From a checkpoint of a small multi-label audio tagger.
Model: log mel input, arch convformer, moe top_k, patch size [4, 4], widths [48, 96, 192].
Training: soap at rate 0.0029, 6700 steps, batches of 256.
Data: trained on synthesized solo parts of chorales (CocoChorales), 39062 training examples, 43.9 epochs.
Rows from block 8, named by matrix and row number. Each number is 128 + 32 x the weight over its row's rms, rounded and kept within 0 to 255. All counts start at 0. Numbers have three digits each. After the name is the row's rms in percent of the matrix's.
# pw1: token mixer expand (model.blocks.8.mixer.pw1.weight, 192x96), inputs 64-95
pw1.74 096:144147102093140084140121147142136127151150126140100146083135138136122181109084121131122164102123
pw1.75 104:160183125152162111177145117081143060120120154105126124130104195104221113083177160103099098121141
pw1.76 103:111064186094158189130178166145100089153130113125033154158121163137127084198163133129120110118148
pw1.77 089:083234173142131107165085160115125123079107175141098067167127135089103143061149145131138138119173
pw1.78 100:115138081156082080102128185164084110139065157159122161126177144113107103082082099167123123167096
pw1.79 094:160137166124069156137116098111079129122168061125113091094158156153159137165174132144108146112126
pw1.80 104:187104166128117115133112160144104165170125129109115127138094146143068087168129123202118146149116
pw1.81 110:090135089123099202148086142130125111132160147128079146096103209129161115147127104106131140153101
pw1.82 097:152141126097147094122142129134118091087126080118119107185071168125106063162123134124163185120139
pw1.83 100:154175072129134053093140118115139145060135143155132194119106177139094170157162130119138178138170
pw1.84 088:090078108112134121138104149210046178133164180119083086139157143133117143135139090160159115092101
pw1.85 086:103104170126106141134165110107122094102128101142172150126188113132097102079137065043154107148125
pw1.86 124:131157079092167161130173133109123126096136115119125083151070152147157114100098164159178077129090
pw1.87 108:176144176127142146162129136124099169094087125127080166178056154117108088150132107166099164176074
pw1.88 109:112089139118182143142116147127113115189179153081149108142154143177135122122074121118148106114069
pw1.89 088:074134168157129155127097130148119112116167110095164139075113166086150083167069092163135132122073
pw1.90 098:111126107146135115204119110134123148144122166096168175177115105132125134172141104080133097118080
pw1.91 097:110138118147136147076114136123126127139116100111157107112110162133167138142170141121145134186139
pw1.92 098:155138105100156127167210122119143092147108172175132153129132097113110147057092082126125180134191
pw1.93 133:126175153176132140157125144135154154185109151110149096137121124117118173181204121101176147128199
pw1.94 113:115155070079065110109059077128146118204073081164110101088096117112159103155111116150143110148127
pw1.95 123:140193074124119088169148044094141153062161152155197128157178107111114115173106133131161109130101
pw1.96 091:083052107146117117168136108186101150149107148125160173200118131130135132115169088116155093126102
pw1.97 104:128112165155103125111184141135083101133073147152037128086136158111178130154102128119088111150118
pw1.98 103:146122098176162127069125131082170171071069092065109123073168106158123092124185190107167086150190
pw1.99 098:147167170140090119081085113080075089090136143134105103117140165166160094136106153123127112165112
pw1.100 101:083138104108195084116079083135153084153102188102097117109088185119083125137121058144077182075118
pw1.101 111:177110118144144101116115143110143149078107168071110145057065138189159099187143128110159138128136
pw1.102 110:175115169176130128165120131204136130122103150112162183134126090080165145195140143126069165139131
pw1.103 113:116109137130147113118147142088122134139159128116104123135139133058115098106138120097197131121084
pw1.104 105:119132101153071113120144118126122165108116131152135191183141145123114146139151143118073137124114
pw1.105 095:111102156091096154081153087121077113125103195121139146130101126133145145069115116129157167118047
pw1.106 101:141101158176118151085100098073137173144151166141107175109098169117109107108105178154129145095063
pw1.107 081:060133078141140135163185095117120110098058100137121131149132173094127115141142150107145125164145
pw1.108 099:164158136151155127142137118121110119095176108099116143142179127132081115128139152118059144191088
pw1.109 106:110118156105129045147109134094115075141107183086138172138116216154133146128088168099134149114152
pw1.110 108:128101101096145123163111196139163107207129095077149085092134131121113155128172095089098135136169
pw1.111 085:163149130164180131152146066151125061130109157083129120185129078131124152100111058101176190131137
pw1.112 105:157088160083150137101158121156105129144144109083153099148116149127109128091125205099165170134117
pw1.113 093:063153118095139139187122128150162131079136128144119158129043119125145094163135103158153152164172
pw1.114 087:137125121117106148157122113121105084150167154127159104093177122154149069104055164150131128155219
pw1.115 106:096111124182178173137124151132130170147154107116127123105083128098167121138139130114052188114115
pw1.116 107:163185104167032090127080123126120101095101120185102127142176115151082189099103214101143172181151
pw1.117 090:142139099093122142119105173139106112149136135117125146103138088142112091053073083060146168104090
pw1.118 099:130161147131138123097109073104121115102152118134108084087073178178127113108146144138090121089157
pw1.119 097:131126125100102120111124095164116154131136201153067123095096095134171127124099112154137125055158
pw1.120 090:155085095147094093112141151132170107119050108073132171179067129156149148145113168141159148089140
pw1.121 104:098161084139184158073088106145091088089135107167175138124189170101160128146114141118097127136108
pw1.122 086:127119157134100115068069106151178133135085174140140163140136174163146117167115118141174115100167
pw1.123 089:114111134149115137153191163101115132135195135189120142125136169151114135085095075164053120122122
pw1.124 092:110108092080108117222161158112114155110118138129151109184131118097124148185045149170140141136173
pw1.125 088:119111158120076157163147093185124061089116124079151143151118108105144126095144112131138194137109
pw1.126 112:137117166129150143162072147135155144183130092138112106179100172085084161076155105103133135143112
pw1.127 097:119113164067135171179139191103106147135091148166141093131111140128126185109103143123133154102140
pw1.128 093:080125129109135177107073122168103104155161083136118081102096110078097096101127165174187099135183
pw1.129 082:140117118162105191097133106140129170149108097121167090159142169078132148198083131135082156166101
pw1.130 089:099139080118180088138093122129073136120130166048120151142134132180104166138137152171134131192143
pw1.131 111:126190133146139107123162143214133094167131108178083094114099107072136163143065082119153176132175
pw1.132 097:130128127100155115139128097129118108155170138120120132116140128169116126100183162124168148170180
pw1.133 095:095130048163115195106125107087127093146173132104139090088116147094114094096059127098130148162137
pw1.134 101:132091110155178114154169147123087174092125149142135117139143095150154164114150193093108148104046
pw1.135 100:149113098141114099101162091100147103153159139155153156091136103101201118163129125154157149184085
pw1.136 109:072117097097127141130084085135128129111136094085115155093129194144098121153115165129060129135128
pw1.137 097:219126154106170089132115178140129142108117102168107156145167097075108083115085087121159116185089
pw1.138 085:155153096131096159150158155125111095127104096158107174082103151165185099129142072096153155141147
pw1.139 093:173164151178086074165090086142114149145134149163196113110151130187108181090065176105147145133151
pw1.140 099:169122130106137144141185141172131105142121115070157068056131142139134183108157083118150092151182
pw1.141 094:140105106174127100121156131100126071059141107130097137013183097115121143082129138135139104155109
pw1.142 102:061130124131090130129141095130071149158110073139067123130141170119120061115152158159125168092137
pw1.143 105:107196115101104096179107100120174106114107141096146112061130124084131134112093105125186096136174
pw1.144 092:120080163170160153149109139125116100127116130123141150149142073100072133099122113105147120111115
pw1.145 117:117183080115152104108091090099163096069141109045124128145123126081157096085165125161126111143125
pw1.146 095:164075141130165051097140097147124153086152136169120135135126122170106121143173171086148152158112