python train.py --model="multi-label audio tagger" --hop_length=320 --input="log_mel" --norm_position="res_post" --moe="top_k" --experts_per_token=2 --num_labels=51 --optimizer="soap" --beta1=0.9 --adamw_lr_other_params=0.00079 --max_steps=6700 --warmup_steps=670 --weight_decay=0.0
Rows from block 8, named by matrix and row number. Each number is 500 + 50 x the weight over the matrix's rms, rounded and kept within 0 to 999. All counts start at 0. Numbers have three digits each.
# pw1: token mixer expand (model.blocks.8.mixer.pw1.weight, 192x96), inputs 64-95
pw1.0:568529536511499534574526452577490522552431526493441593477427460556525625573516557490497468491492
pw1.1:613544450482472444517460426445494415633528488579551511400575550407481451536440498525504544551529
pw1.2:571532526404484476542460504531474498487450597472451481560502462608490490554452421519495503464512
pw1.3:439533460358482447560538519592447538527478465480532554478492472477437455464478521515545514549515
pw1.4:523509509501510474564588498385465487534457477524542477395495510473494535538537540489438492536496
pw1.5:472550487502499568424482459444537544475485449474487535470517544512571535501538510541483499490532
pw1.6:467575448557468491497499388474554539527437498499558484500461579514553474516490516505448541497511
pw1.7:450478567502581458481470533498572495493523520516411562450385492532572535509557447490481470583500
pw1.8:500503592467430471569455584461389471490508489454409503502578538593481549577477500412491513486461
pw1.9:566505582476560469418503482499565486487442456548423419476458461520460559497594474453473448500496
pw1.10:488408546489512469593526495571410515543570487552528368449478467460462440500484524498587489549465
pw1.11:525521482531484454507509598541571635638563491474433506482515557495492411465534545467529475474407
pw1.12:467560481571485591484520474495466488488442563501478496486535419510569543641509517536513554511537
pw1.13:555480557486483481531442503541458460427522583503550546508533489513583490477412504538549370523514
pw1.14:447496508495484524460472472453514425547487506569545521534577501455534435504526485457485579590510
pw1.15:490465484482484468499538474556482506558455489549507422492448393487534481505513504559520473452526
pw1.16:559458464474536535538490568558507470444443438529549523585446514474532513562430568439456392521476
pw1.17:499457437481496483501576503503442533447508435511405521515502415554459437442511468435466524502583
pw1.18:417462440453486540480465484572546499572529537518549467449426542498442487528527509452608417520426
pw1.19:555576529553485600527448420472441451489428450538499476562552509489506569413472530470424526477564
pw1.20:525516512400566564560504403470493470576474463386582555545415384412485543452443501442519568481642
pw1.21:529505415507457427521482389544568528527524489473618551486493549495501489400598527483523517467544
pw1.22:453495573451427441634461453553424522562585471590470465507425419586533475457498591559590479622441
pw1.23:572445506433478439446452503461500512517424467500439446459562586586410566476468456489538523566537
pw1.24:477493512503398486503435470486403545473450439520481523526461553505533470459544524559450490560517
pw1.25:546518472465423489524435501522471445469489469515518471523518527426532400557538502539554417578566
pw1.26:466491501448591472422571502487523500532466517526536510469502510478448520472553495514468510455498
pw1.27:562461537475482521487488499482433457451524538463493521481515449521382580537522478428483507560437
pw1.28:468528507409565443429524470477497483366479474530531477446494467541459570582569575454501502497463
pw1.29:500538540434494501471613533408444457432529473446520420476498593450521487525623579510433567499374
pw1.30:487502479478539529574496444586531520592548411465510513542549526563552431496458482527477538402520
pw1.31:505508498502501575481508575506413549489550585502535492461460564393437508569486472495541527460430
pw1.32:599504378463514442423529514528434489397525417495602547471620528530484479497434593504533414504492
pw1.33:481565439444411596513497482476524509546570513529390481505461430507483545504463529438452565601501
pw1.34:583568458534571535548491518559480410596421534493486486536506518507440466490540492470519512440549
pw1.35:486380431528521549498428441423439504530536506432551569546419495505500514522537366430492408500447
pw1.36:468544515554559511496484549515452473590417531510557456529499493443523530531440454464480511471504
pw1.37:543458470503530471462497507497584393538527472508534464506483563495548507523491453452477541466596
pw1.38:466385432522489458513549524582505565507405531536448496508462512460497441584448516439603445423467
pw1.39:422481478395479496591465414527480523456565392498428479423455505507449520481560485529550515551479
pw1.40:479515512514537403413562571505545534439518518560610472493444537455511568491454566536543480591555
pw1.41:505515514593548544377433456507540470531593525550547412639536546480513574453502479488571535411535
pw1.42:539493459563520467588588427478536547458562517533570436485551559412430556477446454507471511433524
pw1.43:487541506429491557522541424511508511476490387545575575363435545450516448604518529432511608417632
pw1.44:575463491522551442480454591435491479528448422512536565428514532383529453554484495454512489462557
pw1.45:402542429540481536666550473510513545531447557519460448556389446506568474518629404378565469575484
pw1.46:500497423573498473473521449443528469507520484512469459537545442572435425473580445499544452532519
pw1.47:533492526632503441484452487487463422526523496426480351446510443484512462513483572488611435559515
pw1.48:439526555542627498560501540481513456477606517482465526612559531496551531456544490463570534524550
pw1.49:543576582479544507552408491560480471619477443518513541541513520465586382443442444463525518545522
pw1.50:452645534483545508459427517434531573418477468535451497554431567496493459523556538560511405479430
pw1.51:464497500529452544504610530483550481496575490416463576478545468401481471388503554420473476440498
pw1.52:504477478456523502476514478520492532501580541513506474495556557472491520550461540494468521472505
pw1.53:497609448477487459462513587532560504498540550544523478501484509460562513503527469523483448542536
pw1.54:492470498495612596499494526466474523527500440466484424451389474519520563531547486514559452589532
pw1.55:585589525466476471619520516389486457576488523501555504471502511529600484565441528485524450574562
pw1.56:492577417511559484539489549505514511563523493436517517428505532451539589560495522560577479565522
pw1.57:484498515568515532514480446447463471550463509558450488565419512449493493436466513459553469409485
pw1.58:471440395454524534509450443575585572536580526505576567437448570497460518450432457519534509456488
pw1.59:539428498479536512500530481523555544440441493484482468359498462562550477449515543522583530557460
pw1.60:449527482532558534491502429516283516453525462506412482463503533461481500437486493464334528483418
pw1.61:476487416439412460509504535564527416582528477466547532511556569543510481420438536459541535461534
pw1.62:448483485426477520511416502439508494415503524486444462544554555503517412479413456464409424549369
pw1.63:498463585523528610416481563499503413565524539453515438537396522525565504573510426502419523412468
pw1.64:461408459517412538414592595470484505582537479495503433506445528496481532484492474559658505456525
pw1.65:514475463553525447558520552517505400504466489556529513468491496492488467473481515525527515444561
pw1.66:466529449455412542535580430514502456577534416529494488418530369546474500516526525486370529519512
pw1.67:528467516485554579491619504395548503487462502496538488492531576522508536511494569471495488433440
pw1.68:512573493364598459447469541525457377474568606501574520432480537505565574511478535511499511490557
pw1.69:521436553509483599437543458439447480542564467595460549496462574609447507442409482449564505527492
pw1.70:529517442560499602588512546551485502517524412492452457614578510529584400407576423543550456528508
pw1.71:527541472541486496492505430498540537526473512507560569470533518528609446497522437491508516519563
pw1.72:477445547600471504571447441575496483470488503533479470577518392428530540459621389484530462568461
pw1.73:462487457484586562532412503460534519470519434511536512444528488463482443498471484473482494479445
pw1.147:579464497451550495612554471491478576444508520491512525504456511427524467539552500524511521453442
pw1.148:413498419434534561434535437491447535520550481520612375549449552458479499401465522494549506478506
pw1.149:514520508483525530468531498515532503423532511558447507467493482422532464515492429496542500510539
pw1.150:432467466481553513476529475463498533476468496526640517447476551467387558521476461554610570622466
pw1.151:520537546537476471460510512435567494406497501479475507527537554444472425525518617568446510505504
pw1.152:445492545501498484557444391530507540507508545575476564443456522579507481467627523433535567523538
pw1.153:526450518468566650463559525565552458549459550490530525494433537490579490475601523505578506525474
pw1.154:508500515502456505523557443506478528436482480444513481536527404520519467569528518436498433461465
pw1.155:571508479468474485461530405485561456461558495432573410467503484535536467504471531477494457506440
pw1.156:559355486479476474545478478605454544523599491505438500521561528485484416514506465416509475556520
pw1.157:440475543521416551512590405493465543453544460463558476510520472529482581544499505399468525439515
pw1.158:496671488463515500503468518438538489489453446550554482461473604401490449518508463561511594460503
pw1.159:512482524544531541471484492513454492498444561571419503492522459447482525462514455438451487580500
pw1.160:511467476468521459506473436432472460444431523492587429467546630452423446509435513546510558435391
pw1.161:441504544487444501524625406467450558482456498545587480524514537469522560506512440441499510479490
pw1.162:541591554530480524469406569542532553488534508451509533540523539545464671496461459499528449541564
pw1.163:470532474480475480607545525468496494624526512532510473442428473599472578493489665476515493539489
pw1.164:519546456522480534550494469479357483416524570440465513483422452464540485603510549507474497468475
pw1.165:484507462481451432470531472446461442532497435471454590510511536524470598511528477544513522438575
pw1.166:556561453463486564480518587463543461496524481489431412544450436504494512478524529432579509498477
pw1.167:471494448530471410500559481566428457420533502547474515411441464511430471475425476512520504485591
pw1.168:478591495466496438485526504473594551479467508553435583574537418488509503489450530593497537523490
pw1.169:383508601466601486503459541515502562540463578466407507498541501524578508474508571448560541596554
pw1.170:542442536442494495490488536451498432565418546553537545469513515513530401529461502507519530413550
pw1.171:487496528546532518469474542431516479478569523540432577416497597534456446467447487540458543496429
pw1.172:571478491392492525516483600531460505555528523521515391475469451561497555467444561595560527543520
pw1.173:533489426469502502512447559442505563532534450570424436515451531488497560500515419513445506509422
pw1.174:563496539450484507445494563496511532385551454552450509547481547617583427595405512469547498383468
pw1.175:464536573481532511483553508489492476449462462491427472471521449512475605516502496468526498509454
pw1.176:482523492446649467531481527524468506582495548504467494406608489406500414563563439466481463557456
pw1.177:495491624469447465533529582551445463509549523549548521488518532547526558482432477490550464444427
pw1.178:600531494508483394489540460502637558552460545564468499481491481483485525466503404475518496505369
pw1.179:550526510538524523541483455442433566525584522594543542508468585471530419456510468508518488445551
pw1.180:511595495518560531570519525575474418548542511532453477460520582516489535397514425447342484529384
pw1.181:570480603596525487488503485506465504530452588492575444501532565439495545431461568455591532487555
pw1.182:418511470589514562542449498482555495550558588573500528519545512464496448654553547507509535515513
pw1.183:574553578554538377480433443451499362501486504523523530521475520509468538475608550437530514437507
pw1.184:569517531608485556546467497574386456520548487508517516522560472528535541520508545457445554481442
pw1.185:445586435510507488568399495478480448505451534556486606464516469517517462434525456449424511534474
pw1.186:550428527502483557510493545514589516448527487454485507577437539454540579489506554577578445530526
pw1.187:636568470415489553528390519462459529557517497536449495438551575535514453504502474561452495412472
pw1.188:501596524485516550527585561457525507440543577487489528500475389502470477560567517529488505529531
pw1.189:579531510568510417502495432548451483478419486433571638520492563495490574464481551477705548502518
pw1.190:514469465514423491602638534468423542448551497539593564514616498401439502542488588515471526501558
pw1.191:653519422515447498498548525529436482462517491436457527510513490484483431533522559509516518459478